config.toml
arch = "tc_resnet"
model = "CTC audio transcriber"
dataset = "read English sentences (LibriTTS-R)"
train_examples = 15625
gain_aug_db = 6
n_mels = 64
hop_length = 160
input = "log_mel"
spec_augment = false
win_length = 512
tokenizer = "char"
vocab_size = 32
norm = "batchnorm"
activation = "silu"
depths = [3, 3, 9, 3]
kernel_size = 9
stem = "single"
widths = [128, 160, 192, 240]
init = "xavier_uniform"
residual_init = "none"
optimizer = "adamw"
lr = 0.0015
beta1 = 0.9
beta2 = 0.999
eps = 1e-10
grad_clip = 1.0
magnitude_pruning = 0.5
steps = 9400
batch_size = 64
epochs = 38.5
lr_schedule = "poly"
final_lr_fraction = 0.01
warmup_steps = 470
weight_decay = 0.1
Rows from block 9 of a small CTC audio transcriber, named by matrix and row number. Rows with one number belong to one channel. Each number is 200 + 20 x the weight over its row's rms, rounded and kept within 0 to 999. All counts start at 0.
After each channel's rows are labels from the 100 clips, of 14976, where the channel reaches its highest value: "top examples" is what is common among them. Only what is clearly more common there than usual is listed. The data: read English sentences (LibriTTS-R). In brackets: how many of the 100, against the usual share in percent.
# convs0: first width-9 conv (model.blocks.9.convs.0.weight, 192x192x9, each kernel summed), inputs 48-95
# convs1: second width-9 conv (model.blocks.9.convs.1.weight, 192x192x9, transposed, each kernel summed), outputs 48-95

convs0.182,203,224,168,160,194,160,183,199,214,228,206,180,217,181,211,183,172,195,174,214,220,196,203,144,216,201,179,189,223,217,253,209,146,192,207,184,208,203,220,228,222,168,198,197,195,212,209,158
convs1.182,208,243,178,173,151,181,172,208,184,209,216,206,200,203,165,189,208,169,185,200,202,202,200,165,163,169,223,244,228,207,219,233,209,212,172,207,217,197,203,203,203,180,173,194,198,205,217,187
top examples: the word "the" (89 vs 49.1)

convs0.22,164,183,199,194,181,214,172,214,206,241,190,177,199,204,208,209,224,197,201,188,229,187,200,172,196,184,224,191,200,186,230,167,197,197,196,230,144,183,166,204,212,214,192,201,212,208,223,218
convs1.22,180,184,207,186,210,240,200,154,169,189,171,220,188,189,215,205,224,163,173,144,183,193,176,176,221,202,191,154,185,203,199,135,209,225,236,189,162,183,199,205,214,200,201,218,187,177,189,231
top examples: the word "with" (30 vs 8.9)

convs0.73,193,213,189,231,223,205,206,226,170,204,191,209,201,147,227,205,207,229,199,199,175,219,161,190,189,205,217,189,210,200,191,189,188,156,211,229,220,175,205,213,188,190,220,235,175,194,212,169
convs1.73,189,227,168,183,214,231,181,224,167,178,182,212,180,203,196,182,193,189,183,208,153,191,221,204,188,204,184,227,193,169,171,197,208,196,165,178,176,205,183,191,177,221,187,172,216,187,214,192
top examples: the word "in" (44 vs 17.4)

convs0.179,197,204,186,219,200,190,184,207,190,214,193,217,247,172,228,195,216,240,209,187,213,200,167,205,201,169,209,231,203,210,204,203,194,201,188,207,198,189,237,195,260,197,175,195,197,186,190,227
convs1.179,212,166,189,215,220,192,193,188,167,174,193,183,228,245,165,198,211,217,200,180,228,205,213,191,191,188,184,193,173,181,183,189,166,200,203,211,192,204,208,188,210,184,197,184,225,219,156,175
top examples: the word "through" (29 vs 0.9)

convs0.158,201,163,196,235,191,183,201,199,229,185,196,202,171,213,152,220,194,191,198,196,205,190,191,216,190,177,224,177,216,187,187,178,191,213,203,207,196,212,197,187,183,186,200,203,172,175,212,193
convs1.158,189,201,207,194,181,197,216,230,201,194,187,215,178,164,207,223,198,210,184,205,211,205,195,186,210,204,220,199,200,220,198,202,258,145,194,236,167,214,214,230,207,193,212,217,222,191,192,218
top examples: the word "had" (42 vs 7.9); the word "been" (38 vs 2.9)

convs0.47,206,203,175,217,172,202,200,215,180,223,211,214,173,205,186,212,178,155,222,195,226,212,228,179,232,203,212,205,189,241,196,238,197,210,209,215,233,212,172,177,154,192,184,237,192,213,218,204
convs1.47,193,221,192,171,198,190,161,197,164,178,226,220,192,200,211,197,219,199,177,200,175,231,146,190,213,208,190,184,193,195,167,206,223,214,183,203,197,188,169,164,132,217,202,204,186,194,185,181
top examples: the word "little" (28 vs 2.7)

convs0.8,200,212,206,180,172,184,205,211,215,222,197,190,199,136,197,208,207,190,192,175,206,208,213,203,208,204,201,211,146,193,171,187,196,190,207,208,177,195,211,146,165,146,192,173,214,214,200,194
convs1.8,200,166,188,180,201,184,203,191,189,196,212,207,173,127,165,178,164,200,195,182,155,208,185,200,184,215,171,203,209,189,172,190,192,185,193,175,168,227,183,171,180,219,186,205,183,181,204,220
top examples: the word "the" (95 vs 49.1)

convs0.35,181,207,184,222,188,196,180,217,189,234,180,191,218,196,246,193,195,210,210,185,177,182,187,188,198,179,192,239,203,193,185,193,170,187,184,194,184,174,202,225,170,195,206,198,192,205,184,182
convs1.35,206,173,206,191,221,193,154,200,212,200,177,161,190,215,208,211,217,230,176,189,159,203,211,192,210,184,207,196,198,191,193,220,180,168,202,197,202,181,204,173,257,197,189,199,239,219,181,223
top examples: the word "his" (38 vs 9.8); the word "with" (26 vs 8.9)

convs0.94,201,200,180,217,184,205,204,178,222,221,179,244,197,214,225,195,190,208,231,189,159,193,187,232,170,175,192,224,211,230,188,206,178,174,169,203,182,196,200,187,196,197,225,196,202,173,195,227
convs1.94,202,151,229,192,176,203,217,202,197,187,175,184,210,197,212,193,223,205,206,190,185,219,210,210,220,213,210,189,191,242,171,205,218,159,238,196,197,176,212,225,227,174,220,219,227,191,191,243
top examples: the word "little" (32 vs 2.7); the word "not" (28 vs 9.2)

convs0.189,192,200,224,211,178,214,222,168,200,201,193,173,190,198,227,213,181,224,183,190,189,212,209,210,233,187,246,224,215,199,208,164,204,208,170,202,198,150,166,222,162,178,211,188,193,191,227,220
convs1.189,182,187,203,179,202,212,196,238,207,199,230,208,181,168,159,194,208,204,204,218,199,181,200,166,198,190,185,166,184,203,200,186,212,216,168,208,174,198,195,184,149,211,183,184,206,178,205,205
top examples: the word "i" (46 vs 20.7); the word "she" (32 vs 8.5)

convs0.17,171,215,197,242,199,183,160,188,183,228,174,176,191,189,236,199,234,225,213,179,195,176,181,193,169,150,229,210,192,199,218,215,181,188,198,239,190,171,214,195,209,192,203,221,196,203,213,230
convs1.17,191,190,186,190,213,197,197,223,186,203,177,193,142,228,179,200,183,183,189,189,183,239,199,225,199,188,181,219,190,186,189,208,183,206,192,205,199,189,204,205,200,189,191,228,178,216,198,189
top examples: the word "my" (25 vs 6.4)

convs0.9,181,203,187,233,191,205,203,200,179,207,225,170,205,194,178,193,196,208,208,198,212,213,237,153,223,192,197,194,149,202,168,197,232,176,192,200,203,186,174,198,215,179,194,193,201,209,201,221
convs1.9,200,199,211,205,156,218,223,206,202,182,230,244,192,190,198,230,217,172,173,219,157,247,165,214,169,223,199,186,162,221,227,186,172,178,211,219,211,190,224,211,206,194,204,200,189,182,199,190
top examples: the word "at" (42 vs 7.4); text has "looking" (34 vs 0.7); the word "looked" (30 vs 1.1)

convs0.61,197,217,215,220,193,198,185,210,217,185,203,204,211,192,194,188,175,184,184,215,203,229,225,171,191,156,228,184,195,218,178,214,220,214,145,227,188,198,162,190,203,196,182,200,213,185,220,181
convs1.61,196,208,202,217,208,211,196,231,230,188,200,211,184,200,210,204,216,221,208,235,177,256,225,181,227,211,214,147,179,194,253,164,201,200,222,229,199,153,219,220,174,247,204,188,248,195,161,210
top examples: the word "little" (66 vs 2.7)

convs0.137,197,146,185,221,213,196,118,198,228,231,175,179,201,180,174,171,233,216,254,156,177,214,173,206,181,204,227,208,181,199,221,211,184,197,171,221,195,159,220,171,254,188,199,223,198,200,190,224
convs1.137,192,172,192,189,229,203,167,223,178,200,158,199,200,230,182,186,173,197,202,217,156,206,187,202,192,187,204,194,182,185,174,207,197,177,199,254,169,181,186,242,195,195,191,186,180,181,218,183
top examples: the word "she" (25 vs 8.5)

convs0.130,203,205,201,243,213,187,165,205,230,197,197,195,175,229,214,193,205,230,249,164,182,208,234,191,194,181,228,164,173,227,196,187,220,206,191,204,230,203,204,196,207,197,176,194,195,188,207,213
convs1.130,214,196,204,189,205,156,197,221,188,185,215,169,191,200,182,198,199,198,162,213,167,197,182,213,202,225,206,183,210,187,182,210,209,166,187,201,149,197,221,218,212,195,219,208,228,196,178,210
top examples: the word "like" (37 vs 2.5)

convs0.39,201,225,175,195,181,222,191,182,190,202,195,201,201,183,170,209,211,181,175,170,215,183,207,195,196,208,180,227,192,209,215,234,135,201,206,204,157,194,199,187,229,166,178,199,217,198,216,179
convs1.39,222,163,196,200,180,211,189,191,200,151,235,211,255,194,192,175,179,213,196,198,197,179,217,183,210,219,206,204,182,194,217,187,184,200,216,177,172,203,229,185,210,200,180,187,195,151,210,189
top examples: the word "the" (89 vs 49.1); the word "for" (31 vs 9)

convs0.170,211,205,181,206,221,203,207,219,169,249,193,157,192,206,172,239,198,173,207,212,205,181,188,181,211,164,171,209,203,200,194,210,156,210,201,210,189,214,166,210,184,204,206,223,200,187,232,231
convs1.170,210,223,219,203,182,187,212,241,197,176,197,195,149,179,176,208,200,180,201,224,217,192,209,212,232,202,215,194,174,213,196,149,199,224,216,179,218,227,224,202,204,197,194,187,231,227,196,233
top examples: the word "not" (62 vs 9.2); the word "did" (57 vs 2.5)

convs0.31,155,192,216,228,186,186,140,200,222,182,191,197,222,189,192,218,224,198,221,213,222,196,185,240,183,223,224,208,187,220,200,239,229,223,215,199,220,159,215,201,178,204,189,188,187,194,165,192
convs1.31,183,218,191,139,193,156,204,184,189,194,206,202,212,169,203,166,183,167,200,181,205,191,192,195,208,178,176,213,212,166,190,178,192,236,210,184,186,224,183,208,199,226,199,204,177,201,175,183
top examples: the word "i" (46 vs 20.7)

convs0.173,185,198,185,228,205,208,162,212,215,224,188,214,225,214,216,166,209,194,189,175,173,227,176,221,208,218,198,192,249,216,180,193,176,199,200,188,191,200,205,192,212,187,207,212,176,200,201,196
convs1.173,200,197,214,218,201,196,170,224,160,189,189,219,191,210,196,216,148,213,167,232,175,189,217,196,217,192,210,201,163,204,181,209,209,110,208,212,191,190,174,202,185,212,242,190,210,172,226,202
top examples: the word "his" (30 vs 9.8)

convs0.123,200,193,221,222,172,195,208,198,211,196,205,207,149,202,200,198,181,200,191,206,215,204,187,202,196,210,225,188,220,170,205,182,153,192,186,216,226,225,174,192,203,208,183,196,233,193,200,182
convs1.123,171,202,170,185,196,221,216,196,215,231,204,203,206,203,184,199,198,189,196,185,208,227,181,183,192,199,188,178,218,166,153,172,199,207,177,231,181,205,204,200,193,203,200,184,203,201,192,198
top examples: the word "he" (63 vs 17.3); the word "his" (33 vs 9.8)

convs0.64,189,202,242,220,214,157,239,177,208,171,172,209,212,169,192,215,211,204,195,197,173,204,209,215,191,178,203,210,227,206,196,213,182,207,169,217,204,179,166,191,188,221,203,223,177,177,216,231
convs1.64,154,179,170,165,184,197,198,190,195,221,192,231,213,189,200,171,179,192,173,210,196,204,190,164,235,138,183,203,203,179,144,188,201,214,197,191,188,197,210,220,212,211,193,172,192,194,181,208
top examples: the word "he" (39 vs 17.3); the word "had" (37 vs 7.9); the word "she" (27 vs 8.5)

convs0.30,231,196,203,229,217,224,223,201,195,207,185,187,187,180,209,184,207,179,235,200,205,158,202,189,215,235,206,231,226,207,217,184,225,225,184,206,203,215,183,218,205,211,169,221,196,212,196,224
convs1.30,211,199,184,199,185,144,234,176,200,175,238,185,213,183,183,179,202,179,186,210,197,198,152,174,199,203,170,215,212,201,170,213,173,203,155,172,194,194,185,205,207,228,181,189,167,204,185,200
top examples: the word "have" (26 vs 7.3)

convs0.19,205,224,206,234,178,212,209,203,187,201,186,156,173,191,235,221,192,205,214,182,184,222,212,220,208,172,206,219,163,229,233,210,188,192,186,221,208,188,204,203,193,194,199,204,209,234,180,183
convs1.19,187,187,179,198,207,178,190,234,153,190,232,206,179,207,210,200,201,183,185,203,193,220,220,167,202,200,178,166,186,204,202,186,237,220,198,200,193,214,192,179,179,183,169,195,161,186,196,205
top examples: the word "i" (42 vs 20.7)

convs0.134,205,198,181,235,183,182,222,210,204,196,161,183,182,143,234,192,206,216,221,175,188,205,136,181,201,194,226,191,189,231,198,173,168,178,182,193,206,194,196,177,181,189,195,202,200,204,206,194
convs1.134,191,184,191,208,213,182,189,210,194,192,203,189,156,188,200,189,210,201,204,204,233,193,217,176,192,192,185,184,164,195,186,205,218,204,197,176,188,200,197,194,200,211,211,181,198,184,206,197
top examples: the word "time" (30 vs 2.3)

convs0.89,212,233,182,156,178,191,190,202,234,200,190,233,196,200,189,160,185,217,192,197,163,211,161,191,226,204,192,166,211,229,200,218,182,153,215,194,214,189,181,221,160,174,181,180,193,191,210,171
convs1.89,189,218,179,168,199,185,201,209,171,198,203,207,192,180,150,192,198,223,197,194,198,191,218,199,217,174,227,204,227,183,210,222,174,172,195,171,209,199,174,188,203,145,203,193,209,212,202,183
top examples: the word "the" (75 vs 49.1)

convs0.119,197,147,199,238,182,203,189,165,208,185,176,166,196,209,221,193,212,168,199,216,178,200,226,197,176,172,213,198,220,195,194,188,190,200,191,218,204,196,192,157,170,193,185,232,202,195,193,218
convs1.119,214,193,220,209,220,212,162,210,220,205,172,188,191,198,222,222,168,198,206,193,201,187,223,208,207,211,222,178,190,198,208,197,208,197,192,221,191,174,225,230,235,189,252,207,233,210,209,203
top examples: the word "the" (76 vs 49.1); the word "by" (59 vs 3.5); the word "but" (36 vs 9.3)

convs0.23,188,177,208,178,200,191,214,166,179,187,214,197,201,198,184,131,164,164,207,225,140,214,209,190,194,214,171,192,191,221,196,157,188,209,220,177,170,196,215,167,211,215,183,166,188,202,130,211
convs1.23,208,202,203,173,204,182,181,162,202,168,190,185,194,190,219,196,166,178,175,169,163,208,256,214,167,200,202,209,218,218,182,222,198,181,178,206,187,224,212,193,186,168,203,207,213,198,216,194
top examples: the word "the" (87 vs 49.1)

convs0.127,187,203,198,191,200,218,194,203,213,210,249,197,174,150,174,191,235,218,164,159,191,218,213,183,202,173,232,215,203,204,185,196,206,205,212,172,192,178,181,193,239,207,183,204,159,195,193,204
convs1.127,178,208,197,202,212,194,221,189,202,201,195,196,214,191,232,205,213,211,157,209,211,197,203,196,200,240,206,200,153,196,180,195,162,200,246,214,176,175,179,236,148,225,199,184,210,201,202,228
top examples: the word "of" (76 vs 25)

convs0.95,227,197,198,199,207,217,193,188,217,188,192,197,224,183,190,166,208,205,180,211,188,220,199,200,212,185,210,183,211,226,193,213,163,191,208,198,197,166,169,195,182,221,194,226,213,221,203,176
convs1.95,221,188,203,190,196,195,203,193,193,202,177,237,199,217,209,170,205,215,191,173,180,213,179,211,215,212,199,167,209,160,183,195,231,201,209,188,194,191,177,196,139,203,214,186,178,177,200,218
top examples: the word "little" (53 vs 2.7)

convs0.32,179,198,197,139,203,151,190,185,170,183,204,207,196,185,208,192,175,188,160,178,165,211,193,197,189,207,170,199,204,192,177,195,180,204,126,200,191,184,209,201,237,214,201,177,187,186,178,217
convs1.32,188,196,208,172,183,212,171,185,152,208,210,187,208,183,221,221,195,204,200,217,191,178,191,206,177,206,210,198,212,212,169,244,183,210,179,165,232,174,216,196,201,196,195,184,217,208,211,158
top examples: the word "with" (27 vs 8.9)

convs0.14,156,187,216,198,188,215,201,263,193,196,178,191,219,195,232,218,196,219,207,204,192,210,172,215,200,195,207,199,223,197,174,185,193,203,221,178,167,204,207,182,214,182,189,208,206,216,225,187
convs1.14,190,194,192,208,211,185,183,174,202,187,210,204,180,221,220,171,201,188,194,210,228,217,179,192,209,133,182,212,221,194,212,208,207,178,164,186,204,215,188,217,192,185,197,210,222,209,202,212
top examples: the word "you" (41 vs 14.3); the word "have" (34 vs 7.3)

convs0.181,175,202,212,200,200,192,206,195,200,222,205,175,209,180,220,232,217,208,205,209,185,199,186,192,212,172,208,202,203,210,227,190,200,189,195,200,189,177,167,215,148,188,194,185,215,169,198,191
convs1.181,177,189,216,170,222,256,215,209,206,221,238,206,168,212,204,193,207,152,213,159,172,194,184,201,196,161,200,183,194,224,198,230,209,193,220,190,188,212,176,213,180,184,167,179,190,191,179,188
top examples: the word "you" (53 vs 14.3)

convs0.7,209,198,210,196,191,204,204,223,190,228,196,201,215,190,179,220,182,171,196,232,184,201,195,237,177,179,224,205,240,195,183,219,173,195,185,202,199,187,195,215,195,196,213,198,150,200,219,185
convs1.7,213,210,202,227,211,231,182,191,222,217,221,215,206,225,208,184,208,184,175,197,201,203,189,180,194,177,201,199,212,189,238,229,221,165,208,199,183,216,181,207,202,202,182,219,182,194,226,181
top examples: the word "was" (89 vs 15.6); the word "it" (37 vs 15.5)

convs0.56,203,173,208,224,196,194,199,179,210,221,189,177,220,167,210,150,230,204,198,161,210,206,219,220,216,234,201,224,190,223,202,205,209,204,205,210,227,211,196,192,225,184,180,223,192,167,211,201
convs1.56,186,172,187,178,216,197,201,174,200,199,212,231,222,221,217,182,199,184,186,187,202,208,204,202,176,166,194,200,199,191,171,195,199,160,181,187,185,180,153,195,182,212,205,205,158,175,186,197
top examples: the word "with" (25 vs 8.9)

convs0.63,200,196,203,197,185,210,220,219,195,203,196,203,203,111,227,212,187,216,182,209,213,229,189,194,231,191,210,217,200,218,203,197,192,177,169,217,208,183,222,185,215,228,171,199,209,192,202,203
convs1.63,175,183,199,191,226,203,190,163,163,185,188,225,200,206,162,183,214,165,219,209,194,214,194,177,152,213,203,179,205,201,194,202,237,217,184,213,204,224,180,155,187,200,186,226,216,171,199,203
top examples: the word "he" (68 vs 17.3)

convs0.191,211,166,206,192,187,192,193,188,238,204,202,200,183,216,196,173,220,179,211,195,178,213,202,182,191,150,205,245,217,215,199,184,213,228,253,224,201,198,208,204,208,210,238,197,194,183,195,207
convs1.191,178,196,177,219,175,204,224,201,218,258,215,231,188,195,228,201,166,188,172,181,194,165,205,194,200,206,205,194,179,206,206,186,152,198,198,194,165,204,176,194,162,182,192,201,200,229,231,186
top examples: the word "about" (26 vs 2.5)

convs0.79,187,219,182,194,184,205,221,200,190,186,171,186,205,213,209,198,176,187,214,178,202,200,226,202,212,239,223,209,164,211,172,172,213,194,196,196,189,211,167,195,203,187,165,214,218,213,168,193
convs1.79,219,219,218,186,170,202,224,193,179,132,230,220,200,147,173,200,212,193,195,192,209,253,222,204,186,195,183,193,179,199,195,184,206,193,165,150,238,216,211,196,209,185,194,206,197,171,197,189
top examples: the word "without" (25 vs 0.9)

convs0.36,200,212,192,245,185,180,186,172,196,195,179,228,195,221,219,207,173,207,220,224,213,209,213,200,207,216,218,218,198,176,169,166,138,210,174,193,221,194,161,225,168,171,161,173,192,194,119,195
convs1.36,174,204,175,212,224,191,204,192,241,209,191,207,180,224,213,203,210,210,203,188,173,234,206,220,194,206,202,190,198,184,156,225,178,203,160,197,189,195,182,208,178,241,189,233,190,218,181,212
top examples: the word "my" (25 vs 6.4)

convs0.55,187,187,224,241,188,216,185,236,198,229,188,188,170,202,208,232,215,230,188,209,201,169,204,189,187,203,200,227,205,192,214,164,179,216,207,240,201,164,174,175,198,221,194,246,191,208,188,222
convs1.55,190,145,217,185,217,196,161,197,183,179,171,215,176,210,182,195,222,190,193,203,197,194,236,200,216,218,196,195,178,199,166,194,209,206,209,200,179,147,222,231,212,185,208,242,244,197,203,213
top examples: the word "with" (41 vs 8.9)

convs0.188,183,182,213,189,184,211,176,147,207,212,219,226,214,192,216,190,170,190,184,198,171,174,173,182,202,232,203,168,227,193,217,175,173,201,189,173,217,203,193,204,201,197,172,200,191,206,174,188
convs1.188,186,203,205,200,215,198,204,165,213,206,198,199,214,198,153,212,217,175,219,169,194,186,204,216,174,190,223,174,205,208,188,235,173,213,195,199,220,192,185,200,203,222,212,202,190,178,254,199
top examples: the word "of" (70 vs 25)

convs0.25,186,215,192,214,209,175,168,213,198,241,210,164,209,184,192,215,216,184,186,214,198,216,224,170,144,196,207,195,186,204,254,213,222,202,169,197,213,184,197,225,203,223,217,200,194,204,168,221
convs1.25,191,202,181,175,194,204,158,206,207,187,204,204,206,223,183,187,154,212,196,139,184,216,206,207,199,159,193,219,207,173,200,204,177,240,170,210,180,185,196,214,209,153,191,175,191,198,237,153
top examples: the word "from" (59 vs 4)

convs0.87,190,171,186,207,214,164,159,213,187,192,169,221,181,201,201,221,205,218,219,215,240,215,217,207,205,204,201,204,195,189,183,219,241,214,201,206,213,199,163,195,212,179,207,189,168,201,201,182
convs1.87,212,182,209,200,196,186,221,180,197,192,250,199,161,182,189,189,179,144,154,212,174,188,180,208,201,202,186,227,215,191,197,187,213,174,181,185,207,207,193,222,203,209,200,196,196,200,163,177
top examples: the word "with" (30 vs 8.9)

convs0.107,182,207,198,178,203,132,191,190,204,190,191,193,178,198,188,186,195,196,221,209,172,195,217,172,197,167,179,174,231,212,209,172,195,180,227,205,216,191,199,222,196,211,192,186,189,205,212,182
convs1.107,167,200,199,178,181,179,208,203,206,214,249,223,191,191,161,214,191,205,188,207,174,215,209,205,180,181,215,224,214,197,212,176,200,151,165,198,197,192,205,200,176,176,179,198,203,218,179,193
top examples: the word "have" (26 vs 7.3)

convs0.185,177,162,192,211,189,230,208,185,213,203,211,161,193,170,218,205,218,247,206,195,202,203,218,214,208,231,206,217,202,197,209,192,235,220,193,232,197,206,172,203,153,208,201,222,199,167,185,225
convs1.185,174,223,195,156,183,204,199,194,161,181,189,206,215,216,207,196,205,195,207,178,157,209,196,202,199,207,197,174,189,219,204,196,194,224,207,166,156,180,201,207,182,200,208,210,191,177,176,204
top examples: the word "not" (28 vs 9.2)

convs0.27,196,222,187,192,190,223,180,247,175,202,160,180,217,202,195,203,199,210,224,215,226,210,173,183,210,232,213,192,195,206,203,191,180,208,182,187,217,192,210,190,213,213,197,180,225,230,179,103
convs1.27,204,212,224,186,189,218,202,213,175,179,196,213,187,167,156,179,213,153,200,203,206,176,170,225,190,214,190,212,207,205,195,174,193,204,212,177,203,184,206,203,182,207,198,192,184,214,210,154
top examples: the word "him" (97 vs 6.2)

convs0.52,182,219,207,239,173,188,187,212,210,228,210,210,189,199,180,246,160,217,212,220,215,238,200,213,202,180,192,197,154,209,214,216,211,206,173,171,217,193,196,190,196,179,172,152,202,209,193,210
convs1.52,208,227,218,171,200,195,199,208,168,187,188,213,178,213,177,195,212,190,234,160,184,239,202,197,193,200,218,173,206,190,193,203,214,226,207,191,186,189,189,223,214,209,204,204,199,221,163,214
top examples: the word "little" (29 vs 2.7)

convs0.150,191,176,191,229,206,220,200,199,192,211,174,245,183,199,214,195,214,177,224,205,203,217,172,220,179,221,217,183,206,190,195,188,162,207,141,234,209,191,209,181,222,193,223,253,240,183,193,184
convs1.150,156,189,158,175,197,195,188,204,191,185,219,176,192,204,187,204,185,207,183,232,209,210,175,176,220,176,213,174,191,181,198,221,190,193,212,182,175,204,178,195,201,205,195,170,203,200,198,179
top examples: the word "was" (42 vs 15.6)

convs0.81,210,217,203,199,199,153,222,231,192,226,168,196,207,186,190,235,183,217,202,232,224,180,195,204,172,183,199,177,172,162,176,248,197,202,187,213,213,200,192,183,200,192,193,191,205,208,214,211
convs1.81,170,172,207,201,213,212,168,205,200,191,187,206,183,181,211,202,204,157,247,211,227,201,200,184,208,211,200,174,203,155,204,237,213,224,190,207,191,202,206,179,189,161,202,193,221,174,224,198
top examples: the word "of" (52 vs 25)

convs0.112,182,176,203,236,219,202,186,189,193,221,183,208,206,206,203,190,254,201,173,208,194,194,195,202,196,175,192,223,168,211,201,195,221,212,206,218,186,175,174,195,182,209,222,192,210,213,176,162
convs1.112,204,178,205,169,193,201,193,177,178,200,211,194,144,209,203,227,206,168,200,188,207,195,226,200,216,231,201,196,215,200,197,193,174,185,218,210,163,153,197,246,227,178,230,185,204,215,174,201
top examples: the word "with" (54 vs 8.9)

convs0.58,220,219,190,225,192,181,181,186,204,180,202,193,218,228,229,199,177,198,208,211,192,207,211,164,202,139,193,179,204,184,210,203,199,206,207,170,220,185,219,204,164,210,212,192,188,218,173,235
convs1.58,192,223,202,177,199,211,206,181,216,226,178,205,166,223,219,184,174,228,187,198,184,229,177,219,188,215,229,173,222,208,208,200,198,209,215,236,189,196,191,194,177,238,220,167,205,245,228,173
top examples: the word "from" (26 vs 4)

convs0.131,204,207,182,250,188,212,200,202,195,190,204,145,179,148,213,201,225,213,192,192,198,216,218,209,188,207,197,220,140,222,229,201,186,228,191,209,215,191,206,157,190,192,192,209,209,199,175,174
convs1.131,167,199,198,195,213,187,178,226,188,158,174,185,169,203,206,203,188,208,184,190,196,232,210,209,192,206,194,161,201,167,165,170,188,227,202,202,180,212,198,193,195,245,200,184,202,178,169,182
top examples: the word "by" (41 vs 3.5)

convs0.83,183,214,205,198,208,164,156,174,185,199,167,205,209,188,224,173,186,213,205,216,233,190,188,209,183,192,185,243,180,206,227,230,169,198,202,205,210,177,225,189,204,210,214,165,226,187,197,204
convs1.83,194,189,173,211,181,196,197,184,222,182,166,193,203,205,146,215,206,210,199,197,198,181,207,214,160,175,224,210,191,207,197,200,172,196,214,207,216,178,200,190,195,159,192,194,221,202,200,186
top examples: the word "from" (87 vs 4)

convs0.45,182,200,194,220,194,210,202,205,176,199,177,207,212,190,217,206,190,191,170,222,204,172,196,194,207,207,192,223,214,199,177,198,148,240,192,196,206,199,203,197,171,227,220,153,215,187,179,206
convs1.45,204,182,210,194,163,215,194,173,213,170,175,176,217,185,186,199,201,214,171,195,188,192,207,210,211,238,215,208,213,186,173,188,224,244,192,195,196,193,217,244,200,207,229,179,225,216,194,187
top examples: the word "from" (84 vs 4)

convs0.177,192,181,185,244,175,190,213,193,211,238,195,188,193,196,191,231,230,211,204,185,206,177,163,190,204,225,214,183,214,195,176,204,173,207,197,181,204,200,168,223,214,215,227,196,197,202,242,208
convs1.177,182,174,195,180,161,216,208,179,214,188,152,212,149,211,226,187,211,220,221,175,211,227,211,187,191,186,209,185,189,172,209,188,212,198,195,192,188,213,187,220,189,201,185,192,197,192,199,190
top examples: the word "upon" (32 vs 1.3); the word "on" (25 vs 6.8)

convs0.167,162,165,219,197,200,190,240,150,212,213,186,180,188,237,212,169,198,184,205,215,170,182,235,208,183,175,212,214,214,182,220,186,183,190,188,199,182,210,224,196,206,200,209,204,221,204,176,226
convs1.167,193,185,199,194,193,238,181,217,231,168,178,206,183,208,220,214,192,196,167,188,205,231,224,217,168,169,210,236,200,195,174,260,209,187,187,195,183,192,190,162,187,193,172,204,197,200,233,191
top examples: the word "she" (58 vs 8.5); the word "should" (28 vs 1.8); the word "be" (26 vs 7.9)

convs0.20,214,219,209,209,187,142,213,177,245,209,192,217,210,176,211,184,162,193,181,178,175,182,171,189,185,199,217,232,160,193,222,223,203,222,205,182,194,208,186,150,205,207,197,197,219,179,181,225
convs1.20,187,205,210,212,192,214,185,197,267,185,188,207,197,207,235,210,208,203,224,191,178,193,245,220,140,225,197,197,170,219,204,228,220,211,174,155,171,230,207,164,206,210,216,202,201,182,192,217
top examples: the word "about" (55 vs 2.5)